A small self-supervised audio encoder (BEST-RQ), trained from scratch: trained on short read English sentences (LibriTTS-R).
Rows from block 6 of a small self-supervised audio encoder (BEST-RQ), named by matrix and row number. Rows with one number belong to one neuron. Each number is 500 + 40 x the weight over its row's rms, rounded and kept within 0 to 999. All counts start at 0. Numbers have three digits each.
After each neuron's rows are labels from the 100 clips, of 14976, where the neuron reaches its highest value: "strongest on" is what is common among them; "loudest" is the band of the loudest frequency at the time of the peak. Only what is clearly more common there than usual is listed. The data: short read English sentences (LibriTTS-R).
# fc1: MLP up (model.blocks.6.mlp.fc1.weight, 640x160), inputs 0-159
# fc2: MLP down (model.blocks.6.mlp.fc2.weight, 160x640, transposed), outputs 0-159

fc1.201:494464506539475518562470496513525539490496467437488524511494634405475498534525483529432517469488432504438503496451476430465501495440483518503464483515493509500516468533520584476528573446405475539424480487469581431478497512459554469553525481550519469535485542561446430469446492522450486520515426451430531517484546484535536496485466504475522431424535476519475514534572400514414518471503535433493549493485481554496479540525471525504489524515468543480511541533488496496477545534479574
fc2.201:420513417474528502504533472541499464582516524513572512456533415550526492453497467492484554512519434489505499505458572460451562507516503476511462470499446544498420537445470475477511480552547490397541465542460470497497438478539473490522543464498429580529453529428457531516597506511460515513520533555473448485533494487466513467550511488538455559506432557526502550551481501473577444520539496490492500466449402505587549526517533531514513500463485503439506541479511484535484553435478452
strongest on: voice: male
loudest: 250 to 500 Hz

fc1.205:492528441450557501515528577508572513560530519447540502560562415456526519491531432482538526457500477504513479443578519500480504502449582503518513432497568470458522464530589551494516458519518441488405471501450509508499452467471522484546482508528497499470460471472449486505451451502513492515449423484485582467404510480488482579478495488560484618476541462490580530510461480508503483496480477513489491532447468521524476541481445515498416538495430475531490526595483474481436489535478480
fc2.205:578380505538393530490468478495473465487436489482485560489484556491545499553477526498505419512452427506483439525443524477497491517550434559417495441509508573475448501498422474568430550542479506438570493556513496485577488470516513535508552515503438520523510500442508483509468551598453498509490519470482504473543495503435472483505514528432510458523495479468436558549475504458527456487455505524474513520440562486493509513522466519473588508460441485449494471478549470476480511507535422
strongest on: voice: male
loudest: 250 to 500 Hz

fc1.3:464547479501528517547533498502527516526565441411511414502516468467443510529487460474506507456497398521533492508474527517510407565512547497449447542502487526464513486495548458533444496435476468470455478542449497481530430586486502497533489481454488502482494528523575559496436464506463572564551476476578496618508528495553462543440470449467470528438549549498487551510534466467489547454465480457494550461538546508409470440476517550493541521505432502539481493467539485509506529523575498
fc2.3:522541477470608445489537480545498498527542468510504464526531418511589503541534536431477458442455543559557508500547472529519499483471556483507487454435530509509530547558544531396466538475443496467473496537512474433450501461469503582512509488559478457505488496411543492476529522481519489486435509490492502460515428537532465483442528521480411459571499509542501520495556553446519497524486504522500470483497496592516548525573494540527426529536495501549487573466537555429543563563503468
strongest on: voice: male
loudest: 500 to 1000 Hz

fc1.441:462532453545529429538558547513511453601488491438528452428539508444502549506473509457462495467512479488490504508552510430568383532484485443447468522588480570566475568564545543516498535492479446521461508568542497496489479497505541461505504485491502527516484495603494487545465546529504521526541456531503496458546485467522466444597456431509532554445445500469505530509448489500504558471479495430501509518453521500479483486482456433472439411499512579503459507523484542527479552523468532
fc2.441:540494406477481487530467470457510495503470437490578509592416494517550515440538470490390548517491539520487527512431485505453457460506519514466559443505503439541501512493511476573447523507495504432505498550573486486445513491432481547521463540577474538507482438424485523582569415585520483503464543488475526469475514510449459514468565522547490567537467434491502530477486471518490543428484499488477497488479537527512486442529511423506514541488479508484464545539492525567403458491479531
strongest on: voice: male
loudest: 250 to 500 Hz

fc1.594:572477528445490515477488531579421431510436427488511507467500481448514475523441571523403474412526586526468505548540505500465523505457550458452514500477469389507499532443508513469466572580543435497496501452460475518469482480482559527537538508463508462491396461555518496484468535495576509560531486473460502528527508529496491484529555402543462459449525470584537515496480528553503524462436509452474519525467488475533430498489525502460461522562444515499499496538518499500541474528473538
fc2.594:473543476526501531569512508420589561497544519519511503591493498509499473493536472544618449566460483513513522435448477464551464527556490528549486498541558516470534556509470493600548499406499548546485510527524469515503534552486436467520482528502481493588575594469486521520487523508437466469496447518524522435433514514471527502469462578457536521522451522423489504478497513442502582560560488532533465510492479481517534458532498485541504474476552549531525537507481492437458502472561465
strongest on: voice: female
loudest: 250 to 500 Hz; 500 to 1000 Hz

fc1.347:462495506509534527540517524507546494554526534513527486526498484439495529558541528478510468475532495458525547409518477464603492528487497451472511456532486503506509551455550517533506436497500458513400498508439430552539483466370480527495485516552439524479453503568463538517387528514554474569478455516424503444424473539536470519460509455482491569473455509547528559533496492486507521534541481503488489519503473548496420491504482509524472499596540480504493552553455435495433482584572502
fc2.347:570469447507481502478482476462463454496477487480513578480476484502545484506473469510386522506442481521548472575493492528411526512430474485512481476476456534535514450505499475638477537492486494444502450489528520436446500499581517522558591486487456504475522443449502452527572498584494450489466502439536512488523474447456459479486515559496543483528555488437461492462532469581438612488432549485506518523461526478500570503499452471510501529487450516474593556464491510493478481519469513
strongest on: voice: male
loudest: 250 to 500 Hz

fc1.585:472480482458474471469482404457523541519577475457510420490525489501542465460466559435534452578554453432553486488495517506560475458432405455466495527584529490509520519568479433524500496517459588488496446474473480570526541497497498474441525508548537489602494514503467519456465479534475430529497556576570476526428503493467457501498522466466534474531482473446481471502490527540507516400482463456547553527512491536479495445540483500438556492506513502438477428536500508463496483433490508
fc2.585:474474453525542473580554555569533501437442522512460487487493563491469424479545476478486479511561511509484494456421482415481562498522515470518556461526508537474419416472506568486498548491546507514550513550549534491560471504438482502519527562534506516444566508493418510514463437458578470493492482443491464525547540477512555486529464554541469507460504562466454479483559489499505561541523522525499562543548540498533476550523566547498443457501494534533426516555548502621476505512492503
strongest on: voice: male
loudest: 250 to 500 Hz

fc1.149:560518471554507451543519536511495525504496462479553489484477496515485513470409467537541445546538415486496490452463501460436485544499455439478502443456517479388526522529473464479560469446512461509511504603472521477467453573539434484474521436466510497451505488434526504499421488584522527521505478528457497516557481501450493481480507473536513467554540442426490546431457509409487499468525496466545433457560516554506560411517513426496566469461440476487506477506443496467476542489450498
fc2.149:450520499459462516443422460533519433532476515557476515547523498482498481548590519459487514525442529506512548571558517519545549444439515529556505541568518541548497490477489531491479521477523530542499518414586512513514543452459558532501442557472502502540501518558464535500588549420484446495459515512472470480447506458591525530507451466482438518466450519536497477595530536550525498514487502515462580521468456426511416596482515512495447541491532529516506512518499546503540475532585506
strongest on: voice: male
loudest: 1000 to 2000 Hz

fc1.208:538483494475498454490541519490475580470530495444473483511464455503517534464483447541476497508491460541609524556470522544487521519565487494536463523508517577564564469531449482552451501390495445379543405528488512513508505436477481513542541468507483491489482533497541610470492469561483502512512483487508505525425475418491500478512461478445517469454556538522507493536561569454475551505499434482468434459537484444504552478485534470475496427578533489575473444480457497481524492532539457
fc2.208:443542531530476465463530482516496516474504472544498484502515439541549550578461553471473437519453482492488463556473478533530507509516534460430484398542577528512527479510525526528465466566586471549516497471555521430433428505467546489515429473454568457487557552502434478530463474486488534512528526523445520543431504593463531536495513511494526451500580485495537511488442492505493490436489497423427538463573515503507478533485554557417461514455490531552472444478566493474571514520502465
strongest on: voice: male
loudest: 250 to 500 Hz

fc1.344:548462486460552518503514489447497480555546513487531519511417510492469458549490557441457463442532450479506448463449548504483470470454535407551418527482506486522517579479489416504494505435545503549385439514540542486499478424479514538431458533458498521482513411431519564518520431536498467540568420420440486498462517467502515459455525424465467472455481509534524459500542543420507454472544506536498473467506484575512454509507490501518525470479490510535512497474431497485456512474511450
fc2.344:463520460538530509508551575587498532560455494410452489508508465519528519531532481478481540500456567491519463512511529481534473491537477608558572381446520568535419452487503550429517469551527487538549507478432498520474503556541579442559541487533541506497545507543549530462460525513530431479417474516523489557480557511500410496524535496481467524533555444521525496514441473512529483557482458531522495536470494455482586496489496481516511506475557531500468483456520527579520514564495497
strongest on: voice: male
loudest: 250 to 500 Hz

fc1.216:442472487528475443469482451495459558441565512505561533430545530508485462509468457499513480537496387415514501480530521525429546497487441489509497436496558532538523505487496491488516464514523415485491485466490530437519469499461442468535492518505533446477518523464505536479447504480510481486462458548543494438496499550556524518440500470472451454440466514531469502456485550476480561511426495472515387389585569579493486479521429525500483493554496503470444531519421515432552577475489495
fc2.216:522494499477530541534534574516493425555474496505508503529446495542520523536518541487498471518520545605480499545522471509540501497491544510485485544525507477450506474497527488623505555462469551584450542589512488558518529469555520499499504494489460512476472443522463444499485480510462499483512490474509475530551410473538521457533465552503524515543488471494527498545549485500478465425562479540457593603476436374487480534496528467504556465472438522513599406494541509500443430483503524
strongest on: voice: male
loudest: 250 to 500 Hz

fc1.408:512485514543532515496520498596493527514478454506441506501461502481462473511473491479520497520539480521484508417419620485538511510427487499478494492510515489425480473501433427509511506468530468494533492494482527407521437509467571578444547487507452551449477508469526538456484493603470519559537506519525514468536562462456486450488531414504430466486436491471472557486514493435495477478539481549550507471492500479468499404529512437591538525511549462528451478601510481488436460464452441
fc2.408:492509468481440494507524491415523497489528511423543531462523523500511516494528526501504494478435513481556517547539382505461507490509525543581429544525428504557511489541592568517496478531461541560465469490472494551460492496473470554532412531552510451518502475518499544570548579440534492452461488467534489582497445533568482574456500545549517545471554483531543441535468465560544475569418537503494489519487526492532555535491520525443430464508500560557473504491536471556543501518504540
strongest on: voice: male
loudest: 250 to 500 Hz

fc1.349:566492484462522502492569502531487503476430517495552564498519458455452538530410481527500473485481547553481514452491501490368515518518612446527537456507467581591495478409549548542485560482575519468473515494566434487529456552485411402515522496473531529496566467500556470510531538460498482457533452495533556468485521509504466487488509495539530446432498500458529499455488485500435489473539577502509439464468537496509519508471465476498573538513477486505499489528568520512473486458553550
fc2.349:436543495530472503501473509441553486543520484471489464504494520534522419486525555519478518520508413449548528533468545530634488447508456537441492545506562425389490577580494464565517429526445487479555463495440520539492546514542547523492494458540546399525462539467453523466475503517517479527517564522497506546472484468496517520525497535454455543582499501560437511599524509518528497525478457503521515496511480529536469496542516529510450453459532516504512508437415500441522516555503479
strongest on: voice: female
loudest: 250 to 500 Hz; 500 to 1000 Hz

fc1.319:464505472446519564465551530538508505570487569497450510460517569510528451501472505517451457543474486479438480496478423495516508527409547466475471460478439521549505487487541461560525562443447446482470529505450479499506435531472544546478539479489427464536500497442440435461463496567433511515514449488515478592546507428542501522510569458472559505549501524522454464454509505530554568495495506442480504562543509597510527491479543528553451445538529482573510497523528425419503552479511492
fc2.319:490560487481524480491510543546509528517467540438442460527489529499482459533514500531528545531446439522524527576447566498501542465580458571535454539516508549476486505473578493526511554486480532422487534479572548508485426535509456470548525519566494567496521505531540434513526495490464547532502604445501507478510491486495519484390442523503470465527540532469490496505418482466423477439537469523493455428457519411440463503580562539495513508437435535506481448497468504552447538532493476
strongest on: voice: male
loudest: 250 to 500 Hz

fc1.299:533494500439528466485508515477525572482570475549558542528532492497444550488527520566544487560518471517467539479520463501423524446549505498521484494475500538509530494470532437491544568551468479461474580433495543458483465488506574437486506526603526538589436514467441483523489534547398511433484454458533549487477455553497454525483453424488502479456503470489524579605489503606502511510481477447522528430564457483494514479477533504493513521523478489490509467471425461517486564453476494
fc2.299:462500530510490520497547528490434416503457528529477479465472476532495458559454465505524486502520595509502433524450538478526521582513525498473513532470539487518529450568413589467433483483495476503488470578465462520491539432499420492490486549431507423453552463547508537473516452412548497532548505511411507508535542409584521520495471469498506555514451534491506541498503510421543451497516549522539536534479475520526478512572538558492493473484488480433418544499535503439517423499522475
strongest on: voice: male
loudest: 250 to 500 Hz

fc1.242:521445511587422514494576485459415435433580497469541492508460531468538462547491561524471525510539484545537507487456531473506482595500534449516467471468521519532496491490557481487465461438556504497481473512443580495454458513396541517524563426480556500509462524565506518505493445530504520507600515397513459516423494456491462579550425491457489473436572507512519524521445470568483502477468456489445432489528530447520541520487520508484541533481481500477494473532520527500461495493501520
fc2.242:470553428526491439554377494495487556591506459558524416502525488555524567425517507513438489419495437512534554547497480496459524505491482487566503572584514481475556523454428479432459483427486458462506452550517520511536492481526439404480497495500519564565509570496511509527538497574517509469499522546503433548499434515528482485538526506477537485505458394526552512526447442494535518518467531473511551528459534467492532494503552495520443513526551485516512518455515476497511497461492530
strongest on: voice: male
loudest: 250 to 500 Hz

fc1.57:471472529519463472563479452506475506519553441498481499471504569457485519426451554553481561530525532539505493470422475449473468454512417428421534524463468528527466579462548485437468545542458460531444533509470519501509480484456501472550458488520452438537476412420466537549447436559503434494503533528463458469481517494477468502566552503465491580445571536514500556489479530412537504470530504521515489469525472485511493484447493500509483475481555508561540580424509483582517477503467550
fc2.57:526548438461456515422537526504552506523489523495500563571537502548544494607457458474489439480521479487503518597560525554500579485507526556493506503497526478524531418485444529543489471448504561504517448490498477446506588549492515533481517453516531593466478527512524514437534548469498466488529443551535614531495536539586509480504455494528519457547451463522479489484524503541486444493444490464502524511472548522529517517524483451504507514483519509444480449537530621397498491490545447
strongest on: voice: male
loudest: 250 to 500 Hz

fc1.168:500499528493498425586514443424562500497479499510516501506501558548509566497486390435428486490534522516507482523431430500518502509527504475440460524425408498543536463491491507558557463513514559514541487509497496545429551456440562499534404550578407499505513421470544564507495450532439449528452444491541485501511461503477449466536480447483438495544522502515495519555532482496456478521445506528516539498530451435475502533521445548462461524539519451547514508453444491501453491471485505
fc2.168:461494501457497546445484513589435547527530471524471542459570430458475484535468565528496492559486533494501501455461555506481471497460504563491485455476603518449432504495527485591403509489477462495441501471481526476525442516499465484482572466420513545526481574532516488483478554420538551486578518492453505539527550521477511514409494454526521484536451529511489464401458499552526545541494514498543508513488501552556472504493485413535581533465451526436471529568533486540511482501524524
strongest on: voice: male
loudest: 500 to 1000 Hz

fc1.29:498477463528499487482425505521488501482476507464517520504609498473427452534483508495549480569436437490497476530461600473500450476475461453461540531540494507496460513476502480485513529515532432506463536546533480397568441455508503488481514479457470520489526521420472546509508450493573531401500456514464466394456524465428481527492501463426447544513477524565441535571504550428534563494508526503529430534447439535506445479457530514542526518503514486502441508480442455589476500500500482
fc2.29:512530500467496517532537494497503478528522477490511489515444489445531516519515488497489550452538516508523477465561404518508507479472472509591486501497427496549534443498472520570516507491444542483551462471444520535418576512523503530570515493555473521518446485551497503477445566511444470542482480491512574568538454528517537481506545568498555469507506521431515521424523450597451416571472480573524549477523602425450567527511471484483457471482525587553522491532512581471542522527464520
strongest on: voice: male
loudest: 250 to 500 Hz

fc1.488:504542533454487545499502438504469507559471512495499502557460511467595458466567543490441479558517558544504534438503512447479567544471479516591453502524428562570500466445472513520547562568456476445495506527478495464470461452510461371446534429529556530511474448529524512477525503509478529509489498544502479527530424480538438494539453530551465535476447496537506601504406481444495488501490476497487503471476426522523451502505532492494489451444488532507487421446536537526428510477491474
fc2.488:515463518526483487424549502478508452459463519451488543398406504440493518421485486560464427532486587534473493422509489537484538576461491535488526499490532476463511559492509504407543468470480446495504510467558538481487499413465482540504489497482488467512572533497557448553476514456554472467485532510532547516471412445489553487488455513511397513499494540451517582533520481545439501536521524461537492559508504451526473516497487512508452493528517483529526516405404556468482583517485494
strongest on: voice: male
loudest: 4000 to 8000 Hz; 2000 to 4000 Hz

fc1.155:508469497536484462480487521538486442490518466473517531487618508510526507585522481563482539433440484526551424520485525490473461479429406499479534518566466500479524500516554501529503527569503460474442539511462537442463547561464485467467557509496573490455479491485454480507478505556607465525553451485553529460493473534540449472544532504415503465447498500520464570556492517520543516515442533474536403515527485502538470462450537442472474566459545553448506524501523526472389495488551502
fc2.155:465539544496535533526528510504499494523460498483487519487432469466498397434523512432497498486563403555441601526541448490510478441457456508500443518446501483486494539435458462545497521486487530468492492537542497575536483435490571528450448503471501539520422517483477523449443533494403552430473523518474446546456562547505488523498501454504486577514477532521472438498506480483426511533518458504460485508466500505508531442521511423532490488592531457555511485476443565478587526476469568
strongest on: voice: female
loudest: 250 to 500 Hz