{"dataset": "short read English sentences (LibriTTS-R)", "n_mels": 40, "hop_length": 160, "input": "mfcc", "hidden_act": "gelu", "bias": "none", "expert_mlp_ratio": 0.25, "nesterov": true, "batch_size": 128, "epochs": 54.1}
Rows from block 5 of a small self-supervised audio encoder (BEST-RQ), named by matrix and row number. Rows with one number within an expert belong to one neuron, the router's apart. Each number is 500 + 40 x the weight over its row's rms, rounded and kept within 0 to 999. All counts start at 0. Numbers have three digits each.
Before each expert's rows are labels from the 100 clips, of 14976, where the router gives the expert most weight on average: "responds to" is what is common among them. Only what is clearly more common there than usual is listed. The data: short read English sentences (LibriTTS-R).
# router: router (model.blocks.5.mlp.router.weight, 64x160, trained with AdamW), inputs 80-159
# up: expert up (model.blocks.5.mlp.up, 64x32x160), inputs 80-159
# down: expert down (model.blocks.5.mlp.down, 64x160x32, transposed), outputs 80-159

# expert 18
responds to: voice: male
router.18:471457528557529470569560449511504550450522488436480484508502546507513487475530509516492451493529519569530447424476564585563448524497491526568529540469544518480511476484506497537516480461554494487517535489536531490528549473571515532490451476
up.0:515495508598497520487451531446474458493447506489487561450476546512422512461489470532495517524563481541442478489510481524571493605439455571375490521482489460450468476487501474539454407544454471506566503518523506547622480464448479489438518505
down.0:473493481427530476479484560537498584532500416581546534500487474464529511530535551488489470486498524499477439483506472476491490566474472565558490525568593480435579453521541491532564514492511449480566561475491514501513544502416457481474535499
up.1:506554593438490524521448460443542501476586537507471531463524478428514442463543538509580482502488423446531518497514489514467525531541448449483522501438513490433447444480456473472525486516509513524448460511543521488481519483512517580550497509
down.1:497507474438522509549545481537585472579533541493486547566399492436523474569447515543518502527462518514471546509534577466539497448525503541491545517532482521523483480503511462501444479524537513483480413576550540531509457536389557514521470487
up.2:474456514514465444418478490548514496584470464490490545511453482524450462509499519474539495493477489574439507532485486489528520507477423519534510518474450494566466506509487507410533513499489472523594494461482484506544419508481468520548554563
down.2:522511603432507451460493476552520504472587432540516574483456390449547575532517502465448494502468490546485535471460445418546502563494508477413516484448470520542438529477536475498503507484520569528511532602492540511422547534507482533562519471
up.3:508486439476531488488492474489479517436561557541492561545532497493555464456481500481501463561506499397504546462481514445497498584506467523415470554513520483507515479533466504567506503496418511530469460543501454485503439476511521537486503525
down.3:466522504383592518467470516429512546513473522561514535441461509520526488549463445560497480513401516493535495578509531544562503566477546466409490491503481481463462510556508491564456532499475479526540510480511506538562468538482446549542509494
up.4:523475497519499425513477533536435533437592535485499524477462460544466509465539472552485486491474406544526517467470503536515510454508461525421535480477481449440482481494516523412478534471434498530510559538521479571518460463458515431451520498
down.4:514489457513488518495544496538490499471488456490570491435501481492573545568493519491495455471544498452420493425470484461516520552478527535490585467500486542487606441529586497509439467464461436485552491508484457590430545566453499512484509489
up.5:527498554545465484517503513482522495478439482537412485513467478475462577552556442513449481463522478494497518467521392455473583582537513541547452450472554508506528550501547518485526494502512462500582504580482485506560537569465468509515392525
down.5:520502463543476529518514504480429451439476428448448478458490462503435430466478396460526559506513559504503545414494504516454464493433520502504469564508501463538477529530517504488494520490413509496549458496459526579492518445512449517493527515
up.6:514536528397492423404427497496429499498491405486465515569528454459546512545515470501494512469518500463452514465542523482467478567480518492535514491435487499503404531501534489541520433410428446615560443520488528520553482472511509569481410486
down.6:551483552522520455524442489549508497520489482488521526537493504481425522501512466464543535554531478541502473540511395496356472575505482490442486580476509453554468477533493501535454588509575543510512601495442490481486420530482439498520503510
up.7:518524523473486500549494459459439542498477502519564479517464464516529546499512545526560471456517528517532539486474551498517436483502547496545472489481460500536369444496422459489557489522528478461509483452511520413460531503591504546488541471
down.7:542490466478513541471545454432545508501524552578502478481446488522534513603497525503527469493456568560518500488470522510519500544524470498523520504455532451472471547514481485469449520496418524489446470509585575441569412499547518502485497462

# expert 4
responds to: voice: female
router.4:530527481590459473557443503557573565519448545565517460485554443473485475580437465562479521582491535531492470403553461516490504488536487494562484545491504541523482441487498557514531478446482509484611469599451505529512515548447495482428499553
up.0:501514518484547534475509520555562453539564529542487506477515512533465507510439524487501515549529567498428494541515505527564466440502475512504568483502492509516518489514523483452418427553538498496518469532493445435499459495513538490506429478
down.0:511535528564461564448611415501544523444522527536535487517492522523552491577524557504495526489574573503452456559502497581516479527499531458530490500449475507534448496592480554447474441521464462550509474475587523492472461502484495506493513447
up.1:493486523480509504427536463526487506611535509523515500493541524482549501499505466519495486468449485462516500501537545539472472514473489566594480537440490521466526448526503536446479528490493465527528421505520430477434580524452505503529433518
down.1:456504508566468585529537526451503437459466449558462476485567460524514519526456505450466550489573495471507532481530467485444492444566531490469483514658482532417561487519562507465502555456531502537522501510494536502472453585464482494552497562
up.2:430508501499547530626613531594549513512489455529484459546459507471476561523478487516523520522489546479486527515489500578446510482470544509497545488568476439486548458484428515457520547545437525481543511503548529582502501424476519495499507531
down.2:517495434406582493465448516509564451501476477457449502495457451420510458572503468461424426448453556556482551542511457503539552548499475544489479479453472527480498546505535560465511485482513539528544479443517533483492524543480476490503548532
up.3:525536467471541450485576515524471529410417519483512458510498476494522530420533485418533516415505544547486442489482501484479399516498489562542513492531499550505500455518472498514474505422503482478529456458517501615494466474550531456468446536
down.3:389506592546461421532517504502538541530563486543472514522575486439585490576419578493561494561568532520477512506517527489479493457504467539531516529480504505487514507479554501470460417522556452442509498513532461506463483486508535508503503494
up.4:565482515544470464552550513488597546474526551543505489576582495407491443514460540485502503485515505481468523496455428518547502468505462521580518493526493480495478529538444510514447523470521489545487568526502550524581473513468538550447473495
down.4:441482463575506485489569482450506481486482558566493451476503525477561468483483527538448479482471521493473443559491479496556593449482512545444430447434525545507493523491536469431492410502469423477481498592525534464617542552492527470520479472
up.5:532528526507497457489463547486428439461478477492424482467495467481426471487499453498519493548425492479513541539494478525510510479556550526365460513452495493491522539512485456500566494527453571532527462592479491527503533522479505523562422507
down.5:466469545453478536462550557465489473515500478486570514451479525496442511529510438499475542464409571481537475526477508615512466535399472506532520458492485464532408509528535473496501513474480540562538506472524575484452495451540481536530537574
up.6:527582509593527504553497508590554511536456561557493494466605499528500517464497472543473505520567439576518476530489391501506520495511478471399465509527454521433451504454537552472441541521511517462558561471504582510524484546453514508478486530
down.6:468533453528536520462484487533533533547497536506465451535446510455544493514532483484515457493473534482522410453482455528507550518435451472538482421514534562482504560521501576518536527546478521488497436475459454481489463483583468550501485520
up.7:551528471576500505423542526585525485573511622514523539472626492559435573500517465515477487470581426529514576502511520517501576437479560483518495509498491460551443499512442565511475470522489520469575499518475534450555487500526538507480405461
down.7:467503523522515559507414479536490474508461506487519521506439506494497498549500474451496496554480627518494533593466531533472453538542491464530442538495474551470469498500464505498483574535431525455563480445497436483532448520494489491500440489

# expert 3
responds to: voice: female; the word "you"
router.3:448487537570533498461439458568562504471505493469484451458515421511533555491503473505477472533544509510504480452508467541504483519433496494454470538495556442502530481485475470541452539489457510518578507524523535545510502455465491458543556495
up.0:500491453527462529536488494409492448413457518512478494506500440624514480489530483489435502490625477493475515501473514480512487505519463443463486475471485500488525490451481456465526449472506420528509449503467493502355533544507538458476521515
down.0:531472484495528476522411456455552475516488504527515509446471537456421511462557498492465475500479545500558511454545486556494568454477553457496498447396507480562502561488491559499571500536468540546559466517552502443449562470525527524498493498
up.1:561471593490457488512451532470456503440516482483509532501521538435626489511482468498487490512500478444497454562452472412487490499514484576556465525486531524479608537499487452540444551521498525440471461480485482539494473520573435491528487501
down.1:456434442512469552483494496558513508523499471414479525485505529525529498532417496427464493478535499549465453511491521526473446487482501507611459463516552498526484495508468547588502497484591399506445524546549484477517480471511530448462528590
up.2:549527543451497524556480441478432501440507491403498513533476528503484494563482488517460478605526481466497531463507415577487529510524575464507466494426504502505515498505489564530547530521507539416534488560553512458532444531487400511525506433
down.2:571459493455539430503495473571467455498454467464509487500539470467454474514504462526411502473451440580512538488454515463462538440557547473446500531425472415484419520519457519536476557472446505537558499547475507502464458469543451545524441459
up.3:522519488463532454461498540528451511452531416405498526520550490521485494457474501535493466459550497518435487499500617540431495553468558488520482489546461492469569496491450570422481557535534533510482439455460471494490498455568504465510464459
down.3:518456520505477462478433513531490517545454489476500522515473489417455567489500510477549541501597456534482506463531483362438487544456467450610512529480462460500483512505492485544521532488545517564435520482445467555426477491561469488464471481
up.4:521466522495524484453417429540507499409504497542613571595486461479539518460498573446550527450504476499458423545502534516577543454500544511475539517444502480490493490468516544465469515447534475423500513501495493478499444527537538554513545488
down.4:528523482491461499606494451436513544547536429477577405523527517512512525580528496499444497480420515511495560471486484483491471507475473468531521568490524468424587432475501502481528530512512549510480482437568521439421445517433483520529494510
up.5:553568462584513492444425553549534561461514501531557583490537465484423516502510486473438504527580402516483502484485482506515529542566572465546488489577516518515489559540513508445493475533473528515543537485540564540552581451487528458454496541
down.5:495542526419482485502547479452552510567479483393483520539502516404421435416472450506502452499511480529526543554523477563519471552494564427522471517410540483507485458500421563504524485503462504567486529465481518494591520487552514509439463499
up.6:560548479513555551501571524578502493495455586522500477505465528420542510416464532489456522526495534444558500493520533515484510468528479503617519530540478536514459455538529483521461505534537553486506444486472529509492445574539461482538478489
down.6:488513480562523443529530465479504501485510547480468463469459475470476513458498466421514493512484521545512510525377471570472468563456513503424414478532505492551466464527559544520475549509469484452512511450522534480571516475523489516476483424
up.7:506510510452447433498501541469469541528399530451492469507494442510480501487463457501509465515408458445457571459494434417531478559579518491490501494560508492519426502489532489466521464487502454518490493509498493475484424481513464580569588524
down.7:540452502521505553500502437508518454520513498540490497566430488570471583472503549497586465534574516497483491449358481485499551484541500534567520480527506574495534435471540501556463432498420548544507442497459493486471466510484514478503566510

# expert 33
responds to: voice: male
router.33:463509527473488477508602439436514509510542458510521453458506509551519476548470471564507522390468474512526423482567435565546527448443504533452462469512473539509485529467494624438499521535470553507510449459502481538436520539459508468544554522
up.0:549474525459499531550589547468537507473484507507595527524541534518486490479514487540507457536545573560431475516487511531505472423434461484492383492523481564585525521509463551509488562468506476485518436455460463509482499513486467510497508453
down.0:524481437498432506490530521440488546553555474532522505460449567513519467520495474583516482500466492460454449530531500560498556500484465486585465481507529508499483527566558511502479445470494524555509481478556552519485543493426481455520520447
up.1:476514485465472532538460505573542526519602443499554598513509541479439553550505539474513519522518521532477463532530428520551469606513479514461516579455533577510518469446524510478541505497518463480546497483446513474560497552424513496524520520
down.1:563481481453478476518458473443505508559526445491546526572496521514451544505510464575560489548562561512477528458506545489418439479576433517507465546410535434454527431475542504603500545453565542492571524498486509486474470487543476504470495534
up.2:480481533552469506503408505526448407456516499556607576503478514496516558458528534459516489536523498469430518530528496502503495477435494434489511483427449421502561524466502504425545510488558471537521498503466458495470527461519506490508623536
down.2:565488458430499430490544509507512578480500478441462549464437533507547555511427582543514538447552560505435497546463461480498455454463460476479448519489466509512483494491455529476487475525496445495580465479430511556416602473464546463456533484
up.3:514477460418502515493592551489501552444472494482492511514528480426515463549526480521465493561505507586462511513472441487522504518509538472427491495527437516510432547551587512528504528479476469503452491508484555545439517467539436429483460553
down.3:466551514475482583473489514527499521427467491489516396466516537516498436499557552522506486405492478431516465517471500549477595477511517484508467452562505490488483557432438502501530479569490524503528526489447529490462594487525495466430492478
up.4:528448438438503487484445483497436479474544563538467519495523492479435532465494458475456506526444481395436463451528494553488471554527490547418539564559414483484434499473524528482518554476474488450508550455468494495473458469512540497472571556
down.4:392525519550551525458509540528497473536534476471509533519512506474518531561524540463506466482473510457602506437521490512492458578438534533533457521530562550497445484572584493511411483496472488529514545515524500581531493514493481531558484489
up.5:504584481540498530495493524501447499515503508463553520523529477563535487430432440542518513497485491494521482596502549463508543513502450449507437516411542496441472487467544518541561483527551604445511519428513559432541481567487473556545520465
down.5:566460460535494508494426511432470499495411502538483540403504463487470466556474428502467476559487492531520487425483556519505468407546534474543569543429501511494537484493510512486534547521485473467529431518465522467402507542510494423463515421
up.6:566481489532470441554485512451508518527486503495570492611432470558507525510566575512546426563544536502460529481510515555502500538423547510538461463490525471512528508487518493491592457526483470521556423477594510486484546440522501476532511437
down.6:573565411501462522454513478517491519446498614468591444579512461485480520471517507544466472481499555484512522537532570523496492427396468494536434478479483499515552428464494460463523497530478468451537453510498463508511532466457523533528548477
up.7:523419534480496499466507561524486501535465534514508591459539501499472457484482480465449470587530457513533541436534482514484499510504535432510468565484565533558505579520507550517497465439454504488465537485462472512484492436547430480476486537
down.7:464496517494466532487480530444540479542540497533555543510473488568459496431452597461529525569522438458523500485527487553538522403497521490525461484506520519567471526441496515461507542522490567468493464561482505531469467498466528484514541514